config.yaml
model: "self-supervised audio encoder (BEST-RQ)"
codebook_size: 1024
mask_prob: 0.05
arch: "tc_resnet"
norm: "batchnorm"
widths: [96, 96, 96]
init: "trunc_normal_002"
optimizer: "nadamw"
beta1: 0.9
beta2: 0.95
eps: 1e-08
steps: 6100
final_lr_fraction: 0.1
warmup_steps: 300
weight_decay: 0.07
Rows from block 3, named by matrix and row number. Rows with one number belong to one channel. Each number is 128 + 32 x the weight over its row's rms, rounded and kept within 0 to 255. All counts start at 0. Numbers have three digits each. After the name is the row's rms in percent of the matrix's.
# convs0: first width-11 conv (model.blocks.3.convs.0.weight, 96x96x11), inputs 0-7, a 11 kernel for each
# convs1: second width-11 conv (model.blocks.3.convs.1.weight, 96x96x11, transposed), outputs 0-7, a 11 kernel for each
convs0.13 100:126156154150162106121141146092130100143190166103124099093086117142213146142119140128147166154132107081085117154151120113114136165085163194151150160178152096083079073116102092113090118073122095130177170103080144176183139103066103142064073121141148173173086077106131
convs1.13 099:185097156150138191128109148106128139159171144160141166154140144161154115158191153117124085124120149146147161142101090126153103092093172156142109076074097088089089119121116134162122083118140146109137095082159131112142115136132121102028026093123122174163144086102097
convs0.14 100:133160142127098100128143151145128161136131148092101138144148144116134110119142102067100099147117097073101132084157229210091024132096172140097097146139184140171122109089103142121108077132174166130167091183172167141143140113123106137119123132108160165125118138160154
convs1.14 099:078112129079097124198155189222185048084117128081107135154134134147150150090049090114138146150159141200156176158142123158143122138144106141140159164158124071067060110098103173128103131140112131101079156148099132088156126141107127132160127124103059085124144131064149
convs0.15 101:123154118120118110127128154161139127116091174137083140146160144151145075101115117134083055109096104108126168140113155171190146141105117152153117062062097107145154118107124114127079023084167174152117156149150136169162079092099152099087108143126121154135170107103079
convs1.15 100:135120150163096107112097120132116156122117115090123100081093100066087092121064090075124130150162095086102137123157155145126135138074210162123188158138143149129094149131150138120115101144138104117131198115109154176157140156149141147134149133164151112173173173138133
convs0.16 101:081126173113107113099129101150104043097110108158176149091148120161109153130166147118099135140142113127123130125108136097097110134098117097118121115134144117166162104111137088062092177181129128206171180169176116152121123128097116142138120059102081127137107107146169
convs1.16 098:099088104179166166094112132164131064155181098110135118114053129152179137156110151183146141134070111077127138100120120139101121092125164183150126142143123163139156127126103080110123122134163067109126127174154097156151111079093104140134093132132119117067075129114110
convs0.17 099:112141140157131151116140092102088154154118165149176078137165163139119137126125130107093101118131128115125124130153155126178156135134127139108108043000018060066092082149154174158135108099153158146115129156143152169110029077111111071143137113093094128126145134155168
convs1.17 094:126156146130123124132102129132183131111129098188118114089132150156104101105126127114063110096132084093120120181142125127109082127143198183153149146147119087120120137118185177110135116133119128097102131122156108157145130087074104055182196179168125126155143123148184
convs0.18 100:121133135122125130087080095064114136138156118135109092093090111124128169165147151149146137125174185080090117105095079092147172170179137132128117123128100038018057088084109180167168125080112127135130130123098131142106116112128112128082098075077091123135165134147161
convs1.18 096:137158151150160111107148106104134148143159182153185142146141186151061111077095120131138112107104098081082078091102103102099136106125146134112095111083108130087110117165156122140133150154145119074088098093072100127135131128136116153093099106141132094125132135096102
convs0.19 101:154127162097069150158076038142135121141135099073148102117143103129153121125148138101118115101089118111167145151200149112093105128169154136091092136178210189142151125100101143126092164103081099154151149133147133146133148124121127156114122084113087038119120123111091
convs1.19 100:125135133099175229132174154110126071073097126095079132149118122172127153151114207105122111147164160191137091091109073138174125086118125129184154121092108096115125122150095107077102102154126104111095091120102129133078116132155127102092065115165076089104103140119103
convs0.20 100:117121090136147154129134160126136102109098125092165144137130137142076111096136147139094101116126092145156178139167113109086076116135122121116099123109103120176146144129094084075120128189153141118098114095049158164137153177133173139070081018064114112109142144129113
convs1.20 103:102135179131092109139132082120155110105129122185161122138123108068120174102153104089097131133119117112149152149135150176118096112160162170152124127176142144092114134167112086129150124099130107142153066074140138140143154095016079157120109156132156147159128155181137
convs0.21 102:140121104085066123200183172146156104066047070066153219168129122134162118127103118173169085098093102083120110130189188168164149133104174089103164177167133110129129125118106153139142151151106095128121122132163177126085092138147170153188150132140154130147101085091143
convs1.21 102:098097052097187193139190191197175096130140166143155099097111132152091090146140125139142201192141161101092108166148179144140170133126137096087085052042087104146135144088102139094135162117142120161156105105084148182185144099137106088148123135147159181152168168160129
convs0.22 099:130127185185149099134112108122138174162163149172153117128140138147178145109105126111125136152147108123158204234213222209156137166148140133134126121120112129154196156171103076089157177145128087103107131131119153112096137105120110146119088102077086112145128142135098
convs1.22 098:048145122176112077077121112116072123141143109119136117105097104147114124106126136122095091081125084114121115104085067085129166146167170148131111130092103112100119085119071107080116116132139147163167108157157112109110099107085084133146089098054086117098086137113131
convs0.23 098:132114075121182150165146128132124111108126155169132072112146121161163120176173156137102084128153126120135160163156140135141104093121084111119112130173186189202193174079114084136111160109072107098087137095090081096103105111099129116098141137156137150149135119071088
convs1.23 099:134144100118153136135119129166182106105144161157198167168205192173155166171205116093145126099116131069079097128110128147114143126092139172198198185142136106090094136131130142089113164125128068094121115097104152140175128139196166184184199164088108134117138163192115
convs0.24 097:094103115144147162098107127133145113124116069182159133152145151172152130098087115128033069110139145127077068129120187155115153115048095126150154137108117125137130107091131091148154129091118137134158080129146144112115115080078113124142142151143160114087143140132111
convs1.24 098:156151119133112129047097131125139133134089098136113103153175121115117131095069079106135106085108101059130082039069124136157109159132133077095098078091134133129125132149099111117136129099111104122158139118087070078122096134147178174113070117137167154119117113121122
convs0.25 100:146084074134125140145111145084155151164135160125129155075072115074115163249182085111115126129099136123186163119116101128087105123101119129167195152085075076120107133146116075080143121103135122187148107058055055077105101117140155165113150143114089151129154141136123
convs1.25 104:133077139155152118176168130164190159200193202213192154119173197203096143099128117119165134132192153127090081098089111145136135148166109117121104076115164193128079085148157149087131149097066094175144091094117113070109118124111157095185157147137141100117108138128134
convs0.26 098:216170131119109176160142141079096152122124134117135150141137090130104060114165123138157111116154125058122164146134168161191185202188125149159124149138123100132150118195185160119161152109083119111088162141132149121142115157144148163144107108127129117121127152217191
convs1.26 095:160137136130174171137129129137130122093083092136108159118126146140127089073080069103070127199135126136081112094112147140123090125093155148153140143157202174146158104097101118101068127119135105117077159112081071127144128124137152170141131095154127157159150151165182
convs0.27 100:085107110133126157132121093080115175188151136158143120114097132147101122137142124148146115120110074154151131155138081090115031109040097104115131140121110111129109142110090070064134140113112103106119160168101113105130103163166117128102070085083072099127121141101148
convs1.27 097:126102100083094060103093125173123112103051128173152124129154130162103155141173151150131125096116159150167170140150103120112111102087113074101090114103122121143146115202220199175148168169155131141176130091112122115069080094123127180106106123129107132088131116141137
convs0.28 100:082061111109107191203128120188185110090145179128094096091077092136047085074138123123152178133165185173145165134155139118103103098120028096044053086144147111074102084127170159174159230148107119079110185147168174137112110112093127126163137112153151118089124127127068
convs1.28 096:122137184157168135095089114211141101100145108113138201134145152182133131082140178178114125078103152172141113142172175162120116114144100129132172129136093137145146128129110147157152137159125147160161198169169133141076136073101109054167157177125143100102076088170115
convs0.29 101:153149134116175143111178199115148149126133195125107110048144129135153132139118107140163066124144160078093116112089068114098154170145129112090115157155135134138117118164177135121187154115143121111069196178177173167129142142155126112138109078086122172141162144161156
convs1.29 105:241206128174166183162120108103129066122170151178157141154122154101089113156141147183144092129177099144092129151116126168157143148150169153114145149148170125156130166115121090094144124127098143093083111147123135123108101102134077094153145183156148101129107097072127
convs0.30 102:108171130138099122190157063089087128142139129106090060112104133156111113109162129098093173140118124120123103080099095160127082079125111116091085120099172189163136083137175177168123115136102171157134148151162150125105095023041109137131111096118124131187189166104095
convs1.30 114:148102081106130131102090112113112121116119080121146153108105152098122133190202134139126131158139151159141110103165177139137160156129160145161182193116108164171167160096091109129168161112114103155099195157103054149173169133147140136145161186154156119091159138111118
convs0.31 105:179119122108092157094111124156141137068095120164159103119113127142152159113000103115120123106094096117120167192174163140137129129171154199166116082089122157149143114153104125068136117105140147137130123142067100161106142139128149142130134033000094099126152131127141
convs1.31 103:144066110139141141075088092127124092134106123146127125105203096086120136148157110115117076158128129140097131147122175156055094111131138144146128144151107069105112167146121137165163180132117155098131117131101126123166161106079131114149175140141162127140132185132189
convs0.32 101:166108072123100124125078125169141150178139096118105184131080088114136188161117075104186155123131111174173129089103108143116106107119118114148194184136113123135126102104051083173190182132140140152136070078096104133135110137159128123109098074084083100142113121138146
convs1.32 103:089105121184123118075145096110140173152077106145126136114099064095105131122178152140074101139129121109101139145119080058088139127098124099081104155110163158108121111146132140131099103121134096115122100103135086123097111118095111105148131109109120123123132072083132
convs0.33 100:139127155089101119125115109112120095091148132111113102098156139155151131158148142115108103103134144119096094100130154117127156168182131105134128116092089127084074040134142173145140154132135125062047245205226149106138114097099142149134112113082107117116127185179175
convs1.33 094:137179210157157133123118109111103049106102126136152113137122138144129103126103120092131129115094067138129118125115103120129123142136146173174159180131122146135124121126186154189166164143113112126090232158127124096077102085085103069164176175141117110111112122155135
convs0.34 102:115146133124104116100118159155123084110096104153162197168159108160144106100156107102128093051097116095152128146120156175166144147139128135143154159141125149153165107162132089160124117073040049055080124113108066059142112088049035113178159127129112087106127112094090
convs1.34 102:145132148159096156205166151117082161166166114137148180128146139158087084079128102181137162158149132094072132157168136156118124125126081074070083116140170167172161139120153124092159156124127159087119093091142180164120136116128087109143179124149145103077094149099071
convs0.35 100:174184175139141140097146170167175123132146123127139160073117147127141098112130153136159088114172116152155158206149157188149086091116106122150181153162138117136090092087120138119172121125139132132168163161186137129060122125134049116125106081111117139147127092131108
convs1.35 100:093142090029079140129115097106086095088118092095153157174166119094135132122115190163142091112095121153114140164123099095115093103150094074084095121129142126124153132200180164149094122146154161159091185127135118148138147094085121117147173146143151160125111141124171
convs0.36 100:112169169158164159140092109104135091130161160127100107134116114143150112110141125109101137109147130067098113193196142095057057088090151136148055080104118129121128144126143130109074056133113128136164140139121054015056116121142140133146127156188183134102123107104102
convs1.36 107:166157158109144161116127133152143121138134139124106167162146114100138121067079075110153112106148199115182144137176208198171170179173168137127096118084092116090108134148133115112112094102146125109089153159151134113116154138137150201149123132130083084127148145143163
convs0.37 100:145141141095142122156191153138102157132120119108114105163169122107149084122132111091176173129137183137178168147138151176133149149146105126135097123086160098091136123108136158097132090157146167148101152165175149155099152129169185182145113133140153140146105074113176
convs1.37 096:157152117140083189126095133106127169116144126096128093075128177122123082136144141047028069065090141151174100085114083099125083091085115102111207186164208180123159157116153123050057091173187207135108110146090128097128107125080123072209157097131112118119135139146217
convs0.38 101:163184194152149176145176096077097101105122123178128140109083058071163190185155129108167197177149130129085107111123174173144134153167152172140159119125136153116114101160121124110134137121097066073088099137146111124130119141123125124102118127141091101115128101110116
convs1.38 095:080118096109121118107116103094094114069111095142149167112108175195061054082104104074111136171180160096117118112095110064079158213181133135114083109126127174140148121150172173143107116140103126097101054133153124122119076076113096072084122133137127121144130101127131
convs0.39 100:148169117099101108094073131083092136138158144073046060055150144112141151167137167149103060087053084139136070098153107124166184176186141127132081130168126095123116079183088145098150162114108142144060133141098156171156157097155178102127122166152114145134163232163114
convs1.39 100:109139100148131115129131119105094143142153159159100077090117099123163155145111119148137133104132134193184148185163134173115072129101141087079136169143145146164151174101103132126144143080095096170121204123134156122129181186133119137154161169145155185088113120087096
convs0.40 098:131163137139151158103120074137168081110167106076136156111152135101125117172149134152107156173207146150058080150134155109149130137118159171135100101107161172140181156131146133124098136113184117202136107129123133135131166165239206119108135134111119157122125110118127
convs1.40 103:096135106111153172089171151190153066047113103127096080111142126138118115093097089126138093089099099095103151221143108142172112153118182182132096145121098115093107077164136128121107150154110124160124114113171149126112108103124098106131141128099147121146129146119150
convs0.41 098:175141149167168103107111120138147179129108103155130122156178129122102147104133055067077125120129124190169172116098127120115130157133121139160155136092079084084081121161155149204176151089168167131107187165117141143135060098179217175125168189138100097116138109143145
convs1.41 099:105071195163101096160140109034029069100107133117087093110178148120120120087102089086120150137209126111132135146107110154183135142152173127093103121166166141097142133180121093081087077134122127134087181165105124101134148125128130131194161173168171128169150159142113
convs0.42 101:093068102117142152100075130165161090116151098107181163147167166110090166190170125116123103153152111156141154190189168148113131133161106134088099088104129180139142128119132122106134120140143173149179142170149122087098154127122121145115167127104108116108099090142112
convs1.42 099:116124076092110151160128125148088136107139157164116144124182174145105126097133120137091119138135137140063087125130096126082093131170125104107131118096120099117100075154146132121096077142103102141170127116124148165149124126076091130142113123122137155137173174166171
convs0.43 099:124102148177147134137129090109173155169185150103128098159135107099147173133127149105080115050073045146125099076051109140159151117112135124105069103054062074104098106093069115162129122143162146118130106124152124114077112133138133146115113128127143196181146151150113
convs1.43 098:145185149133119121119150160164090106108116125124093104087106116122120171106144111111143118136110129115131158143127119100134129152163090088097090136112112118115083111078093114093073092110169157165161133102125076122120175168191172198122151116111098079109144114132139
convs0.44 101:108131140120115117101128142109171119129162167176251255152093119093108090124173185124130109134146100120112122145152118099096108118144124126123128155136127132127143161088096143184094068071125126137105141144120108172164112085131079114134154151152134096113094112150171
convs1.44 106:123171138107131196148164092134077121128158146116191163139098095111072132092113089151180157144159128126130128055087141139097112089113096072078123119067084098072117152082130165167071032059076106117116125159149117050129188136126125121176144033083106078167159083104080
convs0.45 099:136108083155115108125140155101108125151123122174128049106113104126112081111136181146155142143068116109117143076074084128112131154122180134112140137133127139158134162137118105168162145134120133083083089089136166172152131149113135150149140150150132108101164121112086
convs1.45 101:115124142130111113151147172143169059094070079092152179141163148127115170091117064058152087109135110138085135141112132161174158110137136134144130123127143159157114099105115143123103131100159155177143126119132154116084067112169200179087123142089053084101151141109141
convs0.46 101:111141131100118121126120125104081108237187117083149158150114142122160083067074144178143095154114128157101128145166148105100096099089150147149144162148134101085081094097069034094065139177200170155156102166151139108164167138129119155120057116135153129097116090125141
convs1.46 103:111058107131140122135191154117122137141180185156108110057104099130141109175172102108161172081099116134096138159110099123140151130127133129093116165162135120141126133095167175120121056096080103082107102108176166136108114097130059066165149142157110125108111144156118
convs0.47 098:127134119105096032094075033078158162157048106115078098049096127133103123147136089149119096109097109148144159112083062079090079078064117136105108135124086079139182211148164113088102084109118117157176081117095103138109111142095123095103141122123109122129153131117146
convs1.47 098:137100132106129133149149140154172084161174114101112160153179113118168153089066073115084169186181139082066058107162177165143155192127184146123136145102111117123083072127107074092091041069028096102174112104136113131128147165183162171155091104124094097125106118135160
convs0.48 101:129075133120139177125067075083108171136142116098126106078146099052126153110118154101125151101121126143166141141110110116132154108085145170137140142154106083080056126148093071081078110089125165166111112077086105113145130079144136117108113106109070120114144142169155
convs1.48 100:136091110145122121093151159163092129120103073143169166106144124103116140101174218140120137127151180141134137137104096122122162136093160161124149136141095061057118132255132112149103167138173114124121125155156129122099125119141123073167130120138086086086053116128128
convs0.49 101:105137126128136116152177165216113150153131110116053103156166113173134098125118067115115141132174159137158130122126120146116087045069051072069075064091102076146154166159136101086094107127114159140097115098135143138135151189147122230120109167155092113115124079069122
convs1.49 106:109186115136166133107135123108176103093120174137113105098140127167080049123155126101081144117167112131085101143138123123113196162136140148162114146105119125140146166143062134091143137189122125160194094075132146105122166169116118126139077096130120140136059129154133
convs0.50 100:144137207150100130154142130124167101076137126110096135111147151115136140113109108107089100131128128113109057086120140162140149133143127131115139166156125111101079084161164115084083090118144117128167175157150117000000053112111161203084083127152145133125116154127144
convs1.50 101:178143085065116157133100160134102088046119101129178179113112139179116138135126102105120105133145166129092114153130112098099115132097123086087102110097081089109130127136090100132124147103091123167128165134115162169147111158185164136177135130177160161143158138139099
convs0.51 100:121117096153166147135161131093101111142158139140130084119102097167155126122109134110094106101099099089120161165155133135123115110098132127135151160163107092057118140140154116181153124107116144203200087115117081106091091163169244179178158163132102119163156165118121
convs1.51 100:152143203135111130140087135163141199134148122159144164147125150151088132107160162177110118127128139136116140111117118133103147135168117129069096085105128191164119098142137114130129130128157084163112123093076122145133169114087105138183115164188141147185194173168156
convs0.52 101:161143171062105183140121126182168159138097074130141135116127162107110121137194146121179138160165116165148155169139183194164130125135101108125142130056096095082117107128127116151165117130111112104192138137140132169168132163128151120088100126105076033085083112139176
convs1.52 101:162139089106099102130137104148122123127108080111117114073111163118101075092066062107132171140106104124154163129121100142087160150116130139150110101062107133139142177088160143187124120149132134116164108088131107106123130075087161124161179082102110140168120101161147
convs0.53 099:116088125102129117137123104121054146084080135142131172184120104047058134156053124149086110087129115168125133134104124122139112106090113073128121143136128102122158158102077097157167137177104125140139177185164150119138128135117114110085086140119099091116147141209200
convs1.53 095:101079150126128099156129146165176103060099125099139134128095143041132138129095141143188135151158127061093153155115159158160107114073144137124135118074117124140130100118102099097098069125169145162107159141173152158122133186136140124170165158160188134141153128159142
convs0.54 097:073116119112128152182153144112166094119146084100118123153156130102106149171128103101110123100078090149123142170149116115103076056084115153154143105122129153170207241142134137116132157141126135178190143131103136175187122128148157151198204172158156174157133130097117
convs1.54 091:152160148137147142172191171159170084127088066121137140163133112135111132181122125087106080138107118066085078131143088161113101131148129126134143130118118101130152100170154152120094153130142100097098133104107127158140126155148200255177152164154119119105107100122113
convs0.55 101:083084084093111122132155085099147096098123142169145135136119136136155167131126113103088085107093117104115130152099071108122077127135158145146150086080099071097083098150115154187184156087097118127114155177159151144085156159117111084071094081081078062093107133126123
convs1.55 103:092086135083086096107137133133129120113089133121146137094124140127133124134157162138101069062105113116093117141131153152128116127146129149159156141154166170158131096119133116117106111109082106155163129144111110098109099051074106122175194147094110074088093140145150
convs0.56 098:166140109089089131112104158115096080086138119190162186141139141122097088100024072134187179133158101084113135115122083113127130116092100123118136156185169137162172135119162159150088129098115150166173145145119106147124117134169164168154129122128163144134139079137127
convs1.56 097:114140157179178154169137083125138108145099084076078125125075095136138132155178163175130148124155094075089094120100076111083168121137135128140151133145128123120148135144090113122114123133167163138153038110114115074069061106133171189094058025070138166118098085103142
convs0.57 102:160145123070118158187189215150103164190154136115110066046064073101100079118154088159163155135148119156135100092079110120124135130143142153168166158117105044040095064137122097108123107121146125118194116111092084084091150159161127123073038080129123132139144103094154
convs1.57 106:140158167134090130128139119145093131138141094131128152178183161147099143191140101160145162123144164123144127088079103102051109051047114078072079122154155096123114138192133076090095127152159117141161140141149109117111097090114099123096114077096153147156147102098152
convs0.58 101:055046109092083114124098126136127083073024036127198222203111144120107150054089149155132112136139105134186168161147132146137127137146125089126193176154131106117095066094108091125089094083125149112111096131133134173128107123128123138138126132106105124134073147127134
convs1.58 101:121112095146156144149131146121118154151150169137090093092127107092123122125145147166126067087135119136120109103110111146159135076061136106074052096144181190147081135127137151102084132136157144066067105132090101115092116105104106158184151123166126155129116113147187
convs0.59 100:113095015079140111136120117107122032107068140141140172186185153159131181131163070102116109140149106152134173134140156073087129119099072106193174130110144148141189178122115065098136123160112111091107099136068046139098081098117093086152184164118078081088065079091108
convs1.59 101:145157084145120136167130131090101098108107139147110106133119142155108083079119083098112108103163118156131088117139138178126122077077102118126155141112133095116136156134124120127156108119136147129148127104120125104096146162172147184127151127168123103106180231176112
convs0.60 098:156184165107093113125140128154122098067148135105109135144141106143126173175168145134124086106118100142132121103120136140126131100106092125178174147155132146155121144108109120129051066090163137112061149132153141141141133130065084116166187181174170144124121113126115
convs1.60 098:095105153132104110093071097116096066068112164164138074088111114102115116102097136116125158144131164119099091095123083085149144128114125151155152131106107117135156155122124140140108125094111111097120103084096028098101122138179181184136131102147120155103085121161166
convs0.61 100:105135120154147174171103089120099176164120062062151179170152155168126124113124090118114096103155115127114124140160143164170115085112122184187148067040050068106134102095119115096105116077101166137114121139141168187148133109067121126095138171099121133177160162137146
convs1.61 094:114126177147125175164118156206124142109128166150070001078158098058094116079087097133119164189129155181202210202178072137150110156104157114082086028059063106124138161140133172150125167155076085122027162136144177169129125148115122059139131119132139126107124136150171
convs0.62 099:131147148085105114154171152153162098122166112090109100088082090086036135133146087104144125140171172072087137159140134154146138128123119138106087077052038006029072132110133144135189131119122140127121136120104123133112112139132126164125115106100089173163172135112123
convs1.62 095:111154125107127105107138165149151121188174166158179152155103126134061114066068114101150131133153116083132162110108069084093136133142160118096076101151109163163136069147123097102120133131130145121115098104061100140157186157141131213069047043068112101154144156119133
convs0.63 100:111151139093094084159126150119113131159095053056073072126112094094121180122047151133126132126161131089119111095064097080122084145126156178151100163101096080118102100072108136124085101140127130128098157166158211146152108091134144180144192136104081140111082077152114
convs1.63 100:122152158108114086118159138122163087142117141113106084092157144165137117133117070124159065115155140139128127161155147097154171154166160130136139123154205161135139136191083136118083171161125146140147157150141155133101101130142134122159097113153136129106091110109088
convs0.64 098:111122101095125122083099130146132175165152129147061170166183152130123128143078083138147159139152112105107131147154164132163140114150165117140187127103114138134138141156124120181165120072087066130121083135145151099109070042068109121167149114125108130129104102119122
convs1.64 101:145129122107100118177158113120143067070112161118104097092132153113152138094120094180144122177093126122141131051117054091106119079110112108131112122155176166121104125114109102139080116154133119161159127150124039061021016048101127149095110159106123119104087109160120
convs0.65 100:173162140147111096144180140125145107130109125118144134097130096140146178179129104158183124165123136134158121087118136140142096134101126133131173126128141121144132125160125122139156121101102146162147142114128087106085046049112144135131132119111070137130125105146127
convs1.65 109:122120148001025016084111157178178109148087149161127118145080108167146143164188141163129095131120130103136137167122138171130110100088147165176133085118160147148140095125130097098094137121136104106101154141110138139119123125134152180171157139093153124125103189143120
convs0.66 100:161138132119111134046162158093061157121136077090118154107096132175180119117145173186140097112185176091124119101112102116140166174189148141101099125149116187131151184135105123086149127095134123111133093114092115165131174163123125097135103129111138112121115048074075
convs1.66 099:096160133150116096153161099112182134148168172146092112095147148133145154166079153153078135152139172104065094118086121144152162144116078114138138110115117143131132106038101088086121099129123105124079111132106148119142145119125115072106136144113120127145154105082099
convs0.67 101:115101105094132140115158129133106161151135113149176080129076109094146135163152159136184149108118115108125128150081130111088124140122115138143099096113118124110105122123106086110127150152142146169145118111122121126167169164175203173119114110087062074121084121115126
convs1.67 103:156133139062093104087130133115110139123110136130159127090116147118118092072149183172156124127076096140096098106144122139171185200139137112069075135152178176130142113181118077088061118133093107128129117092124118121115126100115102117139134128173200162092119129131085
convs0.68 097:170168097024125116137109129143156131146114136129113117139113096096103155126097174157143122141108137165161122121081122160134095126165061073062085129114083082146158188104147057081152134105119170183175095135055069107142108136144137180101149117109113136121152148145115
convs1.68 097:149114112103105097157186200097107102100104130131138135127173153148157113133168084097114168071105095159125118117155116096120155129137135144117147151142048079074108110108154142084106088118119138108058152091156136155159117137177153187051108079138167161103154100126134
convs0.69 100:163137139135128145112086098074076109144158169134169173088060042095103094139111144124169132149099129120149147168137100106141157172163168142156122085097128143114151123154146122139113133110104126123135127111122147168144113107140158164124101109099112088114171133097087
convs1.69 103:194164153137135106105146158154123075069072152165097132156105086149113076124166121084054064121140136136140098135076111153164184207180199160164074089122161175144122167119114106113179204171158174121138114112095103116138128131140153119117130138139162092153123151115120
convs0.70 101:160143184133140129097114137139110126159134083064103049128176134160112128123094099137107130116087115142154160137154115164206224193140131148126121125110151181183158129138071112142146122100182139131119123140148185142146118015063093165133134123123148137078038084104093
convs1.70 101:124149168183092141190156141117119138133132088089086065108143154190090090126170110104132096096147148095123116099082088130144147139161103096156152134123061039081125140117081122130187162119090121130097126104119148139162109098136082132151121124115082137105113150160197
convs0.71 099:130119123083100096157143138078086106074056086104115156166115078091085096117139141137121098119124145097099098128128109099193172174133148171105073084111155132107139177160187204172121140130120103115136143191217183165135105091133158113145127141140101076081103117129094
convs1.71 099:166118134108114114123151112116176122119150120144140150164137136151032140142130122117139062156182135080074088155087158146106114080101248181133170207168148065101113104177127159135106114127114142109094211140143130092115088107123141115212132169147147095142128097177184
convs0.72 100:124152128195082130151173162169173143145151078138106148118125111112118129135100113095100112091082110114140147135111167115160120130101133109172157117144084103095091144175107116148146180119086099094119145157083067145099090118176198164101128139103089110111102108102112
convs1.72 102:158210178135120082106146137140133166111099148179134095081105071081165146079119134162129137139099113177168121118136096131173159108172120088092109137147103096137135119143109116105057103126130143213168160142086096114145113160159161189084149169109128130091166159148094
convs0.73 101:164126094165145140115152164179141116121087200139051107110106116128154193115158170157154157165131106078063085105183180153172170149160126160201188164076094088081099095113085081114128097114077083083116168179138114109155125144151132083067092120163137101162134129115103
convs1.73 099:093080140139160180130137097121128144129148160163158124121074093107130122142136152129088118165166132055054101093043069103089057096093145126133145087094119106148162140151141081144116142119114091085129146158134132107136135086144143161121151174210125136164142136107101
convs0.74 099:114090078097131158122143103141096107125144131136141113102161164105161131139110048049157172162136136125123087120131099110093114130116192191196169161170147177156107096116096153165115123082033092115126096126109152179177169146116136115175166128159142113101086079087133
convs1.74 095:128159112122130181155134132111083080121151146154113107078101140144106145103154168153183136130146149048056108093057066078106115170132179146109084093116089095112129126133179158139138119121149130109147129124152164146135108104121104123121094135155178195159152171147149
convs0.75 099:150110138165157138134112067121136146130167152152154136090096126127146102102138148188202182110100115099121135094038050047066120146149164164181174109076071081061058054093134131154123123082073102115134110129096076049066072132130121112116117129155114148156131151140149
convs1.75 097:110176109126106137136163141150144130165166123112129108116078120103124121133125119137111134126157181096096124149136148119144093088095140117137135131115133138106062098196181152114128116143138125111095142125119123094081105091071061098135139164183159150160166170152149
convs0.76 102:157153166183122068095109117112100148058144207162169124129127140136100085195177129147172116145079109110123145156183109103085138133133121103121101051127134125171160164087085098071077129145148108125157102116148117104120129110097112098082077097115071129115106114111111
convs1.76 100:139143125144133161146108103079119164139108146143130162081105193143138150087123082128094081113139155066062110148095150153132123132080159137116107174180145137167110109213172110077118118081104164181160102103100107111160137140097107096119130133159168180188138123168183
convs0.77 100:184138128153164153154118122126136129161137121130104119117153129149138181136137153179154125139116161111121097158194146175123137146143142156143099098145155179165155171146137084123145167166105109069063099099092112134115132092121125139150145093092120164112094068050075
convs1.77 100:205156132143160158180149191185157160156176159132158179170162161156119144176198137110054100146148149101084153130107144151117096116125128131137102146096064049081137149153158196171098128081087091071107117082097106125134130142145154217146126141155127103100134139084131
convs0.78 101:147123122062095116101115173102165140107069097101145127140113105128110142069149186114117168139128106107152151096083096164162129158092126107054107182192145115093095120117169134057067142094122141120113113090114139085123147116134094062156151111070117129168106119142155
convs1.78 102:152184175132087101191100167137136081119091124128129153090158145155168142179149140141102180103148166141128112100167140180155139111077160131116127145192140019057083108089193167104122103092090075118079105138168140113106143153100102151149140149176137096109131075138161
convs0.79 101:099155123156105116146096084079080115048102120135133121105123090108100117147095120136128156142112155165159154134091080066047068105103114126128121102103107071131141141059101177166144136132119145131163087075125129114068125146143177198171162141111115117097141126099119
convs1.79 094:106088101121100117097138148179167188195163175171195174190145215164171204129115096127139131178109107073124137148110106124161111116144157153131108114081128139125104166085128132111050023049080077098132107079113095087103129128124131162167113108105097069114123147108085
convs0.80 101:150186164143138163158159106117090083111159122117137126079138114135148117105095089131131129167176134131114153113099123093089101101147115153117114160168140119127158124166192133129124139138120134147177132120176148133116125144092081150111104111058068107073073108110072
convs1.80 104:169153144118132124119165167189107097104104127197189147112101107114113111104119128177151079094125161072085094152206156147164105091170135165113092086142155154134112115162158158181166090137117135120114145147109105132159112103118129150093086094118123097133125084050087
convs0.81 098:143111106118092127153154158159126124067077094097109100128162155132124193184112100093089104092139148137150127145138101069055067060047086123140096114140143160148144167106080083122157168171175162152115091032036147163113096105145101120147162135142168144103096093094102
convs1.81 099:139146188161161134134129145108087028128108104140148092123099096122117118097067105119111106135151117090055117114093094149152131131106151132133114153161111110138142142146149133109132143125145143122141129071095099095073089088109176177177139141139145097109126147168193
convs0.82 100:144136115153144149101118071107108158119114148098080144164092082028125091095089121119141154083132117122152151149181168130092102144168140181186183140109060056102103095117115092159123088108125103110141098079076106090111080117150156144135105105092083113153158063097127
convs1.82 102:092140145158185179198188116080115114139139170158140105050094114124110113103045078113086119106102099104066110102113111078123154117133137098106133119100163190186149137069080146113104111121121097128134106125122076078085076124140078121114139146135129096080098120060109
convs0.83 098:137143131138154180172122102133152148147149119114113130173126153155152168170176109107145148102088150146150151146177142140178110134156176144065092100113107071111098110106145111124150171104067102156169148145183153141105108084108135140138114099149101136175167147165157
convs1.83 096:097105140172187157136080131101159113113115116159180184151162158167131100160140101102158120104118124208194196129149131142128082064087159145130099086113095169112154131103114163131116107134086049095077164186129133157174183123113130087112126109128127134127171126077117
convs0.84 100:103120102120119110180156109128123110076121057072149195146139168129130108104119133110098106110077140067118115154165145132137168155147086066085076080108046081117095066182120145088088097126143125141129201184168169167187194124088135104172171143126108091120122143116139
convs1.84 095:173171186189118139175169136115163122148139134086047087177147111164190201159125135137123116105132175182177163143119110152143124116125101075064063128150104109133126183194119130075074081109190182114141145185192162126107079107075083090130117148141075124140100131078100
convs0.85 101:121136126104119124161146137108150133128153068129151156164149164174144137125082134174152155156180150106121048076138178169134127159151170160158116135123096087112084065127099129135123107099117122126136145134136158080065106094101116154105121118110212203139151114102100
convs1.85 104:134125121153143125086080110095171082093099134140088083121159148201138182181126098116158193152145152142098131136176156062080088097100160151141139122172168143145142156131132102077127113118093149133137136116125114127121107015078102091082099165123169247212156129120166